{"hop_length": 160, "spec_augment": true, "win_length": 400, "head_dim": 32, "fused_qkv": false, "bias": "all", "qk_norm": true, "inner_norm": false, "layers": 16, "beta1": 0.95, "eps": 1e-08, "ema_decay": 0.999, "warmup_steps": 140}
Rows from block 8 of a small multi-label audio tagger, named by matrix and row number. Rows with one number belong to one neuron. Each number is 128 + 24 x the weight over its row's rms, rounded and kept within 0 to 255. All counts start at 0. Numbers have three digits each.
Before each neuron's rows are labels from the 100 clips, of 14976, where the neuron reaches its highest value: "strongest on" is what is common among them; "peak in band" is the frequency band that holds the peak. Only what is clearly more common there than usual is listed. The data: single notes of musical instruments (NSynth).
# fc1: MLP up (model.blocks.8.mlp.fc1.weight, 768x192), inputs 0-95
# fc2: MLP down (model.blocks.8.mlp.fc2.weight, 192x768, transposed), outputs 0-95

strongest on: electronic; guitar
peak in band: 4000 to 8000 Hz
fc1.598:099097165094129118161132081091120136117121116116132089132134134138145168149169134130126164139164117115092125125064121145119123118142126140151075129098134128138120126147138142139109116150102136126107105103160139133125142121122125162134170122155125138138113168109177143109116126139114148144
fc2.598:146126127138127102161119083138120120158155144104137106097101133147186106122144116145147137111127137115129104161144130109177120113138107096148135098095119078116117134134122120132114104127125146088167128188147102143139117125145135106160141111091092084131114056157120144115141101164123165063

strongest on: acoustic; string; brass
peak in band: 250 to 500 Hz
fc1.152:141113140119090160115124193161145206144140087100133137142136121132129123080076139093117135136075140150137115117118092141152089128112108142095117080104104159174101189112136131109108134146154099142108107155083087125110130119108146166103129172114132133104131115147095135127115127162158121120
fc2.152:123122130137106104147144095122145061131143127110117118075115116148136151149171152179106131117102099132133112165163135136104100129095129114142114156173099095101095146147117110130168095135104134104135143125126121137129114121134107117146132136162165139134096136136145109184090095118131136143

strongest on: octave 2; vocal; octave 1
peak in band: 250 to 500 Hz
fc1.58:094103136144108111113127167104106094140077146110105099139125102099138145150098176110121132156120167120153081146125139168133122110136165127099143132123135118070146116171175154115144088103139137165116135173107159104123134129107131128144142122096141072139147072116134074107132133114116132142
fc2.58:127178146115132135121129132135123169110112066169129134133132103126106109118119082096117125119150122101094138152102123079125088109124087111141129133125077127139096112076107130120129156146126134134118157099155074176121129112152143161174104158121113098150123121123139182135128092107119101089

strongest on: octave 2; bass
peak in band: 250 to 500 Hz
fc1.316:112148140168153174157101138148146142114105120106108153163114129158166139182148135134114141141090139124128107112129174112157156113093126141118095157118118115163110149106100109136102108149086116139127124145119163140169157076162107072165113084086134090115110109130139142148136147103134129132
fc2.316:167127118089104137115139119107126086172148155188150149110141121147123132109186128100135064122124151138066183128139081150097113138151123093131181121102155152096138160143151125114123144127183178124168088108133104169109115164105125151112143177123125179125138112112130095131115133103113150107

strongest on: electronic; organ; pitch class G
peak in band: 4000 to 8000 Hz
fc1.600:145128138121118132144143140128110138119091109103171126100119097114131111114133134146105190129122141161143139151106142113099140132104125116119117117094121141143123133138105157112143147179147088127137130152124108115146096094146098102092181107095180152125102143122115094075168159135128154144
fc2.600:097130160118164111095138134142129106126124114170091161121117126108146136141138093125156087094144114091116155152120102097149090133073126128097168153136134113095160150144150100145118121097168186100120114122126150130137136145078110143113115116147127110094127146115179151108131201083150126103

strongest on: electronic; keyboard; octave 1
peak in band: 2000 to 4000 Hz
fc1.46:127135129106130098142161160122123122127118135166156115110123150098146085167133161100104102121080167159166088145106091142127117148057144083110127129116114118150158160040109123132130161134111134150105127141159108124111133107112166125166122112135134147089138152117146162164089141134126148099
fc2.46:129102157120098141092125120123159080067114145133109115115158115095150173112127121166124141170188116102105121091092184133072131120154121191111140129131172076116121147161156137118130123111152152149152136148107111154139107174136144148120122162117113120127136128104107120165195116135146119099

strongest on: acoustic; octave 5; string
peak in band: 4000 to 8000 Hz
fc1.462:123087137150155128146056121136115141133191092129122153157140136139164135140121105126118143140135107146192179123072096162129165140173145096146131139098109166193126132130182148075110076160167129158118115131099125179120131109114165140124107095125182152137145139131172122104137174124122125140
fc2.462:118159133157147103126157135140149148159107203149138124140162087113120171099138125131109105150144181141130085135151109125114118108130140121128128118142127101124108095115173132166139162155110157146128122137105118116134159151093152104160152132116190123162184160103101083083112135127137120139

strongest on: electronic; organ; pitch class D
peak in band: 250 to 500 Hz
fc1.567:131092100073094142120099066131101141118129120095145077093125128141116140125152122104135131119139140121117128163137126129150104133091133123138129144140155083121116143108148074131105104119186125145103153105145120124163158132132089089126107109120155130093087122118102137091123107158137089099
fc2.567:148154122119138168130153141166140129166129124140123117128076119111116137111116151137129088170146096090105093086158105101123101139145141132139103093099124146161144098143139112152157148135125137116154114156123121136091132123091148093130128141122133148129127108161122134141136179136160181145

strongest on: electronic; octave 2; organ; note: G#2
peak in band: 250 to 500 Hz
fc1.749:111166130135167078158102115144158117114088101110158149101141125126116084102113099157128127155145117086093125133078103140133151104158082162117109118110140112124111131088146138098116118140128174158125111146175120139159127124088106103130139122104148103158140111146164178166134123129087157167
fc2.749:139113134123149150142150158095138132124163107112141091137099151110168144141169140134119126108105142128099145120099172103090191153077126117150140165112140135147161125145129138096114126125154077160144143097119142106117122102124157139191166097151143125125130090112110148102185157155140126095

strongest on: acoustic; string; octave 6
peak in band: 250 to 500 Hz
fc1.493:113150116161119165131138120101136170136158119126136137126100117110090090112182082096103157170139118131096119063133140138158098133088157112144168128123130147104107162124120157121140128068165147140154149117110143112117151142117129128143107125154121124089102161097146138155084123106104153143
fc2.493:154119081124114104104118104161135112161127104120106114126106128165116130136115140118105104134127139110106158137117147101091124130134092120146141132125111125084140191131153115123133118115154066155149141144121141132160088170106137098122097147134124141120104093073137161151075120104140114086