{"train_examples": 184686, "spec_augment": true, "norm": "rmsnorm", "norm_position": "pre", "activation": "gelu", "init": "xavier_uniform", "residual_init": "none", "optimizer": "soap", "beta2": 0.99, "shampoo_beta": 0.99, "eps": 1e-08, "max_precond_dim": 1536, "ema_decay": 0.999, "lr_schedule": "step", "warmup_steps": 140}
Rows from block 8 of a small multi-label audio tagger, named by matrix and row number. Rows with one number belong to one neuron. Each number is 128 + 32 x the weight over its row's rms, rounded and kept within 0 to 255. All counts start at 0. Numbers have three digits each.
After each neuron's rows are labels from the 100 clips, of 14976, where the neuron reaches its highest value: "responds to" is what is common among them; "band" is the frequency band that holds the peak. Only what is clearly more common there than usual is listed. The data: single notes of musical instruments (NSynth).
# fc1: MLP up (model.blocks.8.mlp.fc1.weight, 768x192), inputs 96-191
# fc2: MLP down (model.blocks.8.mlp.fc2.weight, 192x768, transposed), outputs 96-191

fc1.637:129145151155205038166086133124071100173090162166176071127131114129115122159167127127127132101130136158102108104138149103121128100123105156123087117156138183104121072147148135115137110089073141109045108180110149135121093113110091164104102142142145163216093082124085068135136142197152123147
fc2.637:052143133141065152126135171116136177139113108121117163151092171118142145105098099127105116150121145132130144181092109217125103127157088131116080110092080178116130132103114153169110140126145156128101088157151094171100114174142191133147114117116071116055176152083160133155140152153108079089
responds to: organ; octave 5
band: 2000 to 4000 Hz

fc1.258:114072161158153157132180118126097116142101134085158152103173130142121092123089187142081123118080102160128080158145083131176079149138172127137147062125104107157153113124094149173141204094165138141109176099064093127069106143137136154134139137116163117126095125126124185113091165071167163125
fc2.258:143129091126111082125101147113173128139142199195125141181091111143160141074125062103146132072120116119099148115108168161110130123073077122133117207123140152123076119092103172134190097123154153116172096128150114103144146130162091126130154071146194163137117132178096056177130103139140038126
responds to: octave 6; pitch class C; note: C6
band: 1000 to 2000 Hz

fc1.669:146167093174103130150088129158150215098206108064142133132124116112145122165132099104111175091116184127070120080128159155190139142094127163114056141155136085112130153178118102161129152143153185111173117097184152149134047078103106118154144200096111089054135166154146098117143110158093124127
fc2.669:076104110061156133200152160140131042114136140156135165170154107134137132134108120158142120189183081125203114147087075105162104159153144138092185128118113174109117149146089126117162111125078148195106161124150099093136154137104088099157100153153109131197093112143081128183113088129148122136
responds to: octave 6; octave 7
band: 250 to 500 Hz

fc1.485:095103091137139078152122132178078140169094121075044158177184071169162168069124149119101184102088163178148106159062122141169084136104181103120085149162101116150091098110117158187118119138095133132091118122107124135123203128143096098169134107197107145076100192135147137116061158133118102132
fc2.485:101180121119119122085166172069117137110172098208192100101099126095079087116163149106180108157109151085147175149136098148093161138141111183147115129093143139122117172138183110114151093152126141147141109183119191082132067140145180142157102186060131155127145135114141135121151131049094149114
responds to: mallet
band: 4000 to 8000 Hz

fc1.246:142119117156175136127086187149165138096160151108149118119092166094141157130150137144116144156058057125114072115112105091086156108153172198154076136151164189109125079129147151122090103095114153189084132163104120103144127084187099120059138126151116087144118137147180085141115133113161128125
fc2.246:132100137206065111077171116120082129126049164083151098129116161151094062160108101113113078076135180116142135129124138135145158140119129082163108151151111133091077114077126058153144127140138158107119145144171204103120128148079205122136063164109100158138082127123160119132135184108125103113
responds to: bass; octave 1; octave 0
band: 250 to 500 Hz

fc1.617:127151099142058105130116140177134142098134169115144074162072166205134115103126157143150157161135088098106086157190173120141072184115159070052078112126141155101099121158103134157090189161182114137189128144159097146122105081111187054088122142145051089104137107191100160124121113083064133164
fc2.617:160141137139165141095116128092132110168114154140149106059130106125139141183117066127162178171117161123117094119128128161090147101118126148173152116148103105107087146160146151152152042117122121110093113180111165104166093106126124156126228145107111152113151150098194072143184168154173143155
responds to: pitch class F#; pitch class: A; note: F#4; note: A3
band: 2000 to 4000 Hz

fc1.395:137125134182087122132145159124154082147159098109090153178136134137082110139079139128104127135117088146142131070083131141140102130144164132059121179137141197145114128104151130108081145052128118107144211037131124123100098121120085127157099107149181135130140099123158140160091107092154171097
fc2.395:131124142094131109138145171158161089159156073123172092112112141147194193098159110104087097149142183112090109118118130095186080154082098122095102119133168082100176132130133186149160136192159164078121094217126095180118105079206121128129133145096113148152150137144100117118142111126086138075
responds to: octave 3; pitch class D; note: D3; string
band: 250 to 500 Hz

fc1.387:163124150093143174165099127210123153087146130140109132094160187116156131145111072110072094175149147117115138124122102134125106109160169141110124160104114128176089148122144146145099124129190103162184159100151116155185209173083095095087149145106186112143139052143126188192138156187137135114
fc2.387:134129133192132140106141109153195126180129175128092081094176156107110144132118111140122161132139070178139084075135136130162111141095067143108097119112085121065142081111099201133122175124118161118182093119102111095143096153149176111125081104119111138107072201193190121094106133074114142179
responds to: pitch class F#; octave 6; vocal
band: 2000 to 4000 Hz

fc1.729:188123202136161207174194153069141200184117075108097101160112080115128111134064142160119141076128108151150118077100130160228091158134133156103121110157143057188121143177101142133160172122162142140109122095140150163091105141128124098115115121110158121113100108112117129168123140133096116085
fc2.729:079144139108080090107038160211188105087105138159121135117146159132139124154107105130149106102132112143169113145049097152123139172145109106147123241123151171144084105086141098102106133180126144140107094166097126105103156088101190104066182099109089143134068173149142175184117131145164117091
responds to: mallet
band: 250 to 500 Hz

fc1.414:119114132214128107061167057099133181133098190076098123095109096139138065112122107104082137107118149133070185111068090149121185166126091105101134125107102152121086133159131142128173210094142096180124085113106140180122174151161109124100139111140163143068135107125118080100170068104124107197
fc2.414:086144060157162174181144074149105169151172139183138074121145117133187106144112112100123154133100122155136125147145162114158047100073195141131119176094066172133110157127161096143134112153105073077134204150140054130150125122164129101138130167116147191099161122140111143150131143174150091100
responds to: organ; electronic; octave 2; octave 1
band: 2000 to 4000 Hz

fc1.435:127124059176191109136094128113161176129147103128110110142117104079177051139091125155079153114171086185136148106089099133121130162109159103137138169163147148044155080173115061114136104107170110136110121180098141184126151135112113103117122117088098151145134117189112152146176149172184134149
fc2.435:085112124137079106125121153185108128145098194170130153110161129140127149133153107108132116157182136131117073145098158131129112113128143087110078115168081115174158072135164158112100123140071064108144151122131125147185190111115177159168071142119160113085152133124147092105097114113125115146
responds to: octave 6; pitch class E; note: E6
band: 1000 to 2000 Hz

fc1.87:134113097128113177099141111125161110105112138130159130138134116124111119177107092142123089141141100120105100139104135036101153134108141098160167146095183142164110132126061154117124109126153165170106139105080189098130122142135130160152096088093179159106157081138132097120184087092093138161
fc2.87:146163146099071144073111118137113134186180120114093191105166147105125157151155143171118178112082138141090235109113091179115094111171088160100154098147087083105176127157184154106125207090105076091104158084126115141131125146140127185114172190179060125129123132113177137165084147140110117142
responds to: octave 1
band: 250 to 500 Hz

fc1.225:144144160060188139137142169115117202105086131142133153134129127205118066157076087129113129152148091138030125140154112176159119134091176106092066100090142136119154192128105183159139152077121106110122106161122151143161135158092162064131148144100134123095106205142087079124111172143083103128
fc2.225:129146098114148134092172081142100132119126113153095188130179149058149147132144154146133115151104093129126121175149105162112141127102098195124148082165169091133085132175112069106091109133099168113119138086137125100108092114140065128169160171139122200125122119117122219144180106155130148163
responds to: organ; string; pitch class F
band: 250 to 500 Hz

fc1.541:172143149123091160133130123191094115152148135089183112125183107108186107128106150128156085133150102088108147166174157109169133132147133135090083113178159128142144115106115180152203151137127041121089123211134114152146081147180137153053100172107107113133093136075078120140183146100092136152
fc2.541:124091119111067127129112120110151068206203139157093146094083105142119084097113123085125191100086116099134101140082117101061089144127118152169151132174114171095107142129103090166158100157136163143133085086154097094153147109185104126086159084094091138092129135119175142153143167157101119087
responds to: pitch class A#; octave 3; pitch class D#; note: A#3
band: 250 to 500 Hz

fc1.368:188085141099115068104167138168117090087165116084085149093078066116139085101091126136137144151115114094086087125126074070118124075110113093114126185097164148137127177068089210115139112056109159156140112113164138146106172160048149171134132138105167114164154134083132128101166092088111125134
fc2.368:116047165151129144123113115067111091142154158088057128129126136104095171143164130118130145129126255157160156161106169125197157136123138149087072108178102143150114154100125101113133123108091062134141157106085124089102103170169147165111104101095203083145114136181148102080151104108159182120
responds to: acoustic; string; octave 6
band: 250 to 500 Hz

fc1.172:156081095148100159088182076086114180114111120061144165090120137148145138082139111086138154117198112139120116147152178084132128151112082122096161164100157110171143143099116134110117184108144104115109133155118097121113079159142121156085175133085185126126235126102076096126108110096091165059
fc2.172:062172117048158074148120104122138185157123149103122172150096039095135103155137160150100149089070101122141201151119095188144182117160134162133096133091076159159096156095096121136188117092138108140120169123122126147171131152099118157128085105132175162173069155101161109103123147144117164137
responds to: bass
band: 4000 to 8000 Hz

fc1.358:123156145151151124147076176117174193133196096154153108196111154171134122118167121111103125187109126174120160161167115160126155144141182121103115095170189095091139126135148122150133139147165184090139134189205161145137178125091099102091084116181176122122090090121107116113126071160140144086
fc2.358:174133163114137091143173140055078117160071136124116099103166113113102118119108109171136114164175142086088142124130075138091111155133156068164147139120100120142129093084111127161070100055080126187164126104105183171085124143100153119130112137125096127170157245104164199127137156159098111153
responds to: octave 3; pitch class D#; note: D3; note: D#3
band: 250 to 500 Hz

fc1.553:136171108166133131190164102179169109158084090094150101082098091195167135084143112150138173064118142075118073136186130130202069132151092151185120195093081166145116082151103108126111161124097120159156109143164123198160114143171161144132136064126128156137087136132114115160121132123118124111
fc2.553:086169108167096153058103135108099119146142118139099066112169105149086061156115104132127137141071101174087139096128113129112116159124123120021122108126127171128103119117106113100105111164135104086121121110086087105121139154140088180194105115133152121125132153159082086092215147114107076169
responds to: pitch class D; pitch class A; octave 5; note: D5
band: 2000 to 4000 Hz

fc1.471:102120117171119177168153136209133101116076161111142087115121138184150129120129114105166146156146141158142125178068139218147210147121132152097163090128152065063114166134131132143107121065144170097132103101135199161075130067132155147133109162085109165119123107166158106088067137141095127173
fc2.471:072076146134135136186126152098141119137087117134098136125177145062122137159152102104150164172120199085103118068120143110083126069117104157079147178140172117125146121146135153156137125119156146080093176177116116137142102139104144086147179106169111085164078130119067132178104141155199113208
responds to: acoustic; string; octave 6
band: 250 to 500 Hz

fc1.747:127157047144072125104128120090119127190130060139109127121081170088124100180128207142154096173170099138101091153101159119121148102198152062084106175094103131144089116135133185134123102130156151143198168145135125132131137071152087222103125117076143134109164118095160090075115131124122075157
fc2.747:144133097086089137046107151110116106165129127114143122176128128115124140140115139147147077135114154071045143104171098123127085131134109150129150141116107143116124106158114102120099055167113135142194135128165125170138121087161100171154124120143138140121123121155116076153098079111127151136
responds to: octave 3; organ; pitch class E; note: D3
band: 250 to 500 Hz

fc1.108:091094097146184154200092106139174166172188126096098133168132121146116173145108105156107100107085160107157155175079143104163117112147165087155111085157106078187092153107118195088168134174149090126193162161140098173098098128145081101117148140084161109115130122105107108132148128072103178127
fc2.108:218129123123119125113173095130149189128109065134117062128112117150119163116110128118145125158108154146108123145113113176135126136116105114135148081160103090101141106129103120109121147142086131173105062077119150120158125162135174093149088174116086129142089185223090144079104139169068078141
responds to: bass; octave 1
band: 1000 to 2000 Hz

fc1.278:158132117166110128146144113178109122124183144124095157088079115116079095148090120160122118108166205112105117103142134125081082112130125128083132175155136167100143142150141069187190156149109134112170178104114121173149173119153053083086115120111130123120133123151076161166189104167121142171
fc2.278:150177102134125131128089143080074114101136170147110158159130118110122120190112069096155138139113146132085083108089083151096100148162134090089123058100144127178147155079121058154114121126167093128144097137152107139103100117155158116116171152156143158116146114105117090138211085121121127058
responds to: pitch class C#; organ; note: C#4
band: 2000 to 4000 Hz

fc1.456:158065124213075147157169078149201122088076082189113092114130185177111080171112107093115097092112109146133111122114109135096097126141148130097131084162161125111130177121169122072149140115092140180099115070058186178146117167111099059117161192116143191152152140084131155103118079118062138059
fc2.456:104117155140179120110118151070074154155130110084120055130139144173126088137188070117127084151150137143124096106111143093163091081103143115186102132106138163130095123129102175133157108138153111114117139130174082146094093063118128092072085078187098168135206109052122121135122187152181110145
responds to: guitar; octave 6
band: 250 to 500 Hz

fc1.306:137145132142148099110128115081067166121097042085091157149100083160133179120093061115176057126091151130049123071140149149151160134107129071138185121157149131092146167177088084134171129131118116182127145144155141137137119124146143166162071118093153133169117115130117120116065112140075171194
fc2.306:147072165080143174107139118192144154057143150161122145082079162138148087125102132139082137117111130083170106137115108148086112152106131178098113126097097107153125143154133058138118149126148099044136093119118101073111188062125132070083108126199086132166141202099086138096120132106099142108
responds to: pitch class C#; octave 5; octave 7; note: C#5
band: 250 to 500 Hz

fc1.84:126134096171126113157106144129079122128221100151098126112097084157099125163139086118173074084111079082103094065148153154099170171081196132086107103109100144220080146111114134104145147096156128130152167157187084120119163066136147099113108135100133155188156113087146158130162113123118169160
fc2.84:157102135134084166182098083135110136131130167090057120147128122140120136176128130094225130163080075098155101096163118146090094123134073151139152134090160173081172063132095095120146164136164168076114140130138107176197093125144132126141035129164090158108133090116076108113142130135099151140
responds to: pitch class C#; octave 4; note: C#4; instrument family: organ
band: 250 to 500 Hz

fc1.14:170128107142056198115083087140109084106150119150153130114103157093100117106073082126118120079112076106191163148106145137110095172176145146120119137110180129106128122155131138161163128113106158132154133157158135116117084108048122143152142131106148136081060142127211167116144128094110150098
fc2.14:140145100211138072122074157137145121079119172119130160131149167138205132153181116131109140162118110124115110126180077140183084111115122127120187114161142220191106149134162165084154132100146107126129154148129110094135089132140128129210162116114121137155163165133047160129154171098144136114
responds to: guitar
band: 1000 to 2000 Hz

fc1.583:135116102119175126068098110191071091153115094196131112168167091092123126061087114052117112118107134083130201157123088139120128081167123128132106115157095162123073128166113105104114178091065096151191131145160088170097101139128158124126159132122146089151131114107147143132097111115089168138
fc2.583:147163139119133149140151175098160141150183159116156130104088171120125143177136127139136193163106119162136113115083112113153117095106155092072084093043114116135161068098152174175137083170174164156069098143152127076122120106144136141091086114175087069160158184147139107139109188100178144060
responds to: pitch class C#; octave 6; instrument family: organ; note: C#4
band: 250 to 500 Hz

fc1.582:178122119126172153168078109137127142133069142105124151184091144165135065074140153087117098067117154065143161141140159077177189101135130137139133164104196104172113099127147137121167090107128125060179193140108129128093128121158142137098154138156138100120155092143111112154099173145068140070
fc2.582:075141141139154137126138115145150115090158143167151141084112156207137150136120117147156177131114157150157110179166157139156109157183188124128148141168130137085113140083099156148111120233158149144134138138116125096110105144089099103168125136075149161166082185121096083154160096141133124175
responds to: bass; synthetic
band: 4000 to 8000 Hz

fc1.490:097140131132056094131107127127140156127160170146160187117115137153137107156124114146168101085158123117145116101137139120128162153142160133181043086151101130095126151149097158126164064091143144123136119143117134172122122115155164143155191111150134174116128081116122037127158139134114112075
fc2.490:151130116183131127120149124178111086146090112162194161125152176127119141096090121102135158189114091187132134114174106166123111132112096117127193062105157074190131145150141108175097113139060147138124139112180134147131131099111184132147099148179068121151136092144150102098175122124143182150
responds to: octave 1; synthetic; bass
band: 1000 to 2000 Hz

fc1.39:163159058108134135097136102125126184110070098103158169131062138106095118061099162109153142077095167133122100189184130103158144173103102112120147181131109104106106154149096072153093131070119197129112171127101085103085132109174204125078128157136129152131167104137115163099106119131153158140
fc2.39:096107123148153105139123093173159141114152110163103102151157158158166167174112151127051168086182134141099092142082055166073111106133120172114125164120147119141136116117140198116119160179155111115173168154145160048160098094083098124154176120160167111115082159091097115099145090153136159129
responds to: bass; guitar
band: 4000 to 8000 Hz

fc1.537:121157102126143120181130142124138077181166102124123098075113133148129116102160117119135078166099155112194117143119097153110146082134107066099105122077112109067065089155168104060153165124138100092135100102099105132108084121146102120100168094141092159129134180104089136129135085096104156166
fc2.537:137135127094169118103111209119151129088150157171147108147089212150142141121086150174115154205106116125126128116130165176101119093089071114189179158086089141087116148148118137139137085155139094142121085052091116120157097167146107130183088120150081134096082157207125139097138128109099127166
responds to: pitch class D; octave 4; note: D4; organ
band: 250 to 500 Hz

fc1.405:114142147143068170072116116129129136152119181090159090123141121154116088129121127128149134111132154118160169085191122127112149116172159115112036160093137159129160176149063088114064130128106205137162161100133091119080179123097152159107149167115106109159121177105111141056134125108118146103
fc2.405:163130147096111096158123151141101101113108082112107129181087086182128124108185093131126147157183106184106105113178096178053095140057120113144179111146134123160093116099165123142170149069165149129109154170191173135158067157113126126189102079155102127159120082121182129099116111123158127069
responds to: octave 3; pitch class C#; brass
band: 250 to 500 Hz

fc1.764:121143136119081157132159116137068099172148165147101125137079131135156131135125136138178110127125139132170092146124157109102087116157095152142112139096126149112090052182112129132194149137074085114089144115104110137075043183105110113124174140151124161137148123117125153103118094065103156140
fc2.764:218123172142153079197124151087214132128114136148097079115181140192125154117126148108125132148102108146160100112130134078149131106111125129198139155125098143116078109124145114098106105143135154107127105099093165120171133107174107162125184065096183129100081140149078124149136122129161090117
responds to: pitch class D; octave 4; note: D4; organ
band: 2000 to 4000 Hz

fc1.273:103121158134255123147095133132082148122217139088132077135087117116103126157162164130135050098130135099131133132160156161099179118148139144133106142091082139136115162129116100144143083096183173175169131148103128129150127094101169150154125162122139123182105184081176143106135129123131103143
fc2.273:177146154126069135174146108156160123112077063153119151126158131123161156105117112086103184166147133092120150138104163173149062123139118112045130134100067076161149093130104139116142151119083085111121129111165129114130114150094131079104104156143080076146163066110107138117114119144145159100
responds to: octave 2; pitch class B; note: B2; pitch class: A#
band: 250 to 500 Hz

fc1.416:102068148093141075151055122187203093072117026177109177134088139138092170115150119144139182119161104085139110142089093128144200092103088136148145121106126088127097116145148172077154173060135088168141117180136102148103163123161103144136175164129123161093142088089162137121116110104126068081
fc2.416:142138123190150152116172086112063147167160178108123150122111151115121041079090143078082120169136094134124157131177190097123081133141143107120121111072112115151077152147078196112152143095161178154170162167174184106074109166132135140135104106174166122125176181174123170126144108164156126147
responds to: electronic; instrument family: keyboard; guitar; octave 6
band: 4000 to 8000 Hz

fc1.510:153125111129081089139151086175129143164115132102108136129080136161143091078192094129175084097179113148069085152097126182172106190122155122146103083138179117161113161149146169111118076134149144138121164099109112122095110162077125097059194146145137114123186114110112085126118085169126161150
fc2.510:087108174135158139160094159117120128163152107119156082078066085109176119101137159138108166144090094104178141075067091151102110116130077121176101140139137107124190118142138099096119120153138142094167158140147112070103125048152164154171101152038122103128122158123169122147093094141066129164
responds to: organ; electronic; octave 2
band: 4000 to 8000 Hz

fc1.700:091096131156091125096136147136152128102065192116190143074116129133170118128137169163189102136146107195157209130120139150128177088045133154165149173147070160126168101112145129140103131058160094156107130156136123169121105121129202156093075130107155086120140088130143143104127088127128081106
fc2.700:167114194165162211117112061138081104133144151180099169177133151111084140190108162126084131128109127093161090140106132103110127101172117105135037114134120112113114136141080165187108116206121184058138133165149157085119129128169125110125056115152118147104130088132079147133056116196132136116
responds to: octave 1; mallet
band: 1000 to 2000 Hz

fc1.149:131121238131119168131196170159086093169161151134141131150184116196139141118132106165068091169124125092098100111120181095126117115127167133077170096110107124082143162133200128114111118163116158141151153178114123120061162108125117153157140135132131135123152140134085127167132092130114169169
fc2.149:091102140181116075123069134165108190104130114121132081117144105126061140136103173085120122165172098136096151134122126143128076153121157098110080129170163149159090086153083150151169082078148117187159113120108097129177100129108135119138118083135203123139133068115138159113126151072137112117
responds to: octave 2; pitch class G#; instrument family: organ; note: G#2
band: 250 to 500 Hz

fc1.745:097079086099155113144104063176088106151109088132129116144113131156078120096063154167105122147146162125069175115106074162156072077107155117187172133155164132108163089099127160143162147120078114095146084134109095143117128145068111100130155172101147202110106112117094154158094065111078107071
fc2.745:184112082149093137118137145079100149147074163117122095147090098158142146120133083055158148130123115177123098171157144104064144134090112135017070114127066132130144094107123137123187106132160188083156124169095106127127143073159056146122155120156130119128137144109155128125187124146113153118
responds to: pitch class A#; octave 5; note: A#5
band: 1000 to 2000 Hz

fc1.479:152106096140154120136152129151139105106066152093103102116081088113098097075161199087154155142134104213162145143086091161155165127113155122117159120089167133125160125087152107070155128137139177064092152145093109135114195170128161107076103156112136157127172086145151113144120156143160150161
fc2.479:080092086073142157131179163078113127139120083145082143096108144118111120172177116110160124152139190136114131179150170104164203138095147134100180136135100170132137137188138157139172105091136098106154117067127133142132066112124119142139174148109156167081137158116142126156110111098128058119
responds to: acoustic; string
band: 250 to 500 Hz

fc1.420:163120054098110106085133141115187109075107112099119148150155104127086106101161148156088114120141094116116199153137190164150133125138150113074132137157123140122125138096115126114158171079071143181170116143102107150119115109110163118186161159132128128098126159136124193113149064075151119118
fc2.420:050146135165128096116145170178132105121163177150152098116080117157124098091109105166141112070077131153141138162130082181173175097152132132127081088110125145119091143146193136101139103102139172120124179108174118106133148121095115094123097133119128072125130129099055142097108143124188109085
responds to: organ; string; octave 6
band: 250 to 500 Hz

fc1.253:098114102170155148120148121166135122110110139106167186146144107098171120087122120120170131158135140154143192128102097189141132128084156130101091169148104133115105117135165137166107112097122171108123175095100075143117185150141149091088108143140089120108164101207152077190116109089143123131
fc2.253:174130071156132107106045198123104128162154150126134117143129088103063133148162138156134115127119114121177126192098153101188121118182114105178139117146061148145145105091152103121116174181134081096091093243179187142130124175134138125185123121120191100158130166112079121109124146120137157170
responds to: mallet
band: 250 to 500 Hz

fc1.125:171177126095159143120068108153135155160089092158157118207153165155142094134181160114091136119177048099149146138111117142163090179123153163119101158107141134120121081173092103130115050066138155099083132116123119126165071118116169190082073133166145135194187118162109175167140138144125111089
fc2.125:123099085102064099126198117149167114138095161102096118099141100167119088131117128126090134114127192155079145139190112141120160094112137063111158150134121103102196094120150169177110137090099175103212149132135096085085129114166122121122122149051126170164082142065182155127127076113099145149
responds to: octave 5; organ; pitch class A#; note: A#5
band: 250 to 500 Hz

fc1.447:159111119124118076155088119136096123114151154069144098120098103078144110098147113122188157164076168134193151137163127131170087139168092141048138139199154177151115048164153172086165125098157178199084156166064129119086094113103139122105113119114146144114147143140077127127145100097148103133
fc2.447:102120097188107131090121171132163173104104085170140117111146065127070158142139171142152136079195108072122047119071126106111125136148131118131115199060137088157124195117080193199126161102104097170124114059151181154121136137098114171110113117142083215151073129111162138102100126120112099114
responds to: mallet; octave 6
band: 250 to 500 Hz

fc1.767:115176114108122134119083149121099150111111147095064079126101131129147096095158090115149089109068148100102138130107123112164105155116127153115152207055137148140118150121184157102130126150161150169134131165120123151114159164062226095124202165142110101092142146165203111135183099130113072111
fc2.767:159086130135145146141166101149159090095164128116127129114125148119082121100088130094132109110156126114186147096120138182148119134195073120135128065147099125179185123160065099137144182100084157175071044143179123147103133137158091148161156110131159125123113095149109095120136180072127121128
responds to: electronic; octave 1; keyboard
band: 250 to 500 Hz

fc1.509:149140121126116118125122138113109158099100126097161143152154205093131166082082123109049123102087124105140141089129163111116174189137092089097131107136105141105169108155123121149071093110161151177211175118163105122122084046135141098202156166092191125113120139111135178147074134113072065114
fc2.509:131133130125158115097183110103155166146146141073097160120116140192064099120145102151103141122166100134178124110111091193106104211171167129185153101150164145164086153167122109166125107148092164119122080111140120164111127207081095142136126070174098119140152152152132133146158066148128130101
responds to: octave 3; pitch class D; note: D3; note: C#3
band: 250 to 500 Hz

fc1.157:060218108169111134102077148098108158115157053126148183106162128145167151189155107093134080090131154139169133094127132097158120155138131183118136131103129188135087097133158158088117088086149153136194099088146115163101117120142124130113101103095139118098099112149096157120080157109110152130
fc2.157:144075101105083125138133135128193086147054174126102073098144151087158080060091111116124146140093148066129083161179117084100097090127127163158156135109139142132168101141110053144149161158116094144076178171108170136133092087096127157150096180145203154151160186129107098140133165116093093127
responds to: pitch class F#; brass; note: F#3
band: 250 to 500 Hz

fc1.179:107120143138185138174116107131143188127129137154099144082127150174118066114177102116121122091122122171116118111171126048210146137114135161093132076148123106122103165135129212153138120081158083185128108124106103061129166104122108169104119119056139166082108109114173107090080152124105141132
fc2.179:141104165141097109093216125159146103128117131102188095121070170082093157116074110120097128117135090116084145115074155075137107184104077133144143169144171122126153100140110088119111168161128185120149102112124126167173123152135149143116112098155100062165120061111079159116122114103186128159
responds to: octave 5; pitch class G#; note: G#5; instrument family: organ
band: 1000 to 2000 Hz

fc1.682:158125110176123065163154163118130076136128119099114163166133135189099174169079089102075156115115151126099097107134174090080119125152105132126164120106090101078117142137147124071098159134142107088138147206154149152119086158106199138134201112083126091089083101076099089064158080173204077177
fc2.682:146140124067074110131123127193071107110055146121105154156091134146161126128071132087094163149044074152129142130128120100111179162181194079154137123163151168113147106140099155122105212108115112150149131079173074096128135119080155143132149100167122122123142170137125140130171156114149137138
responds to: guitar
band: 250 to 500 Hz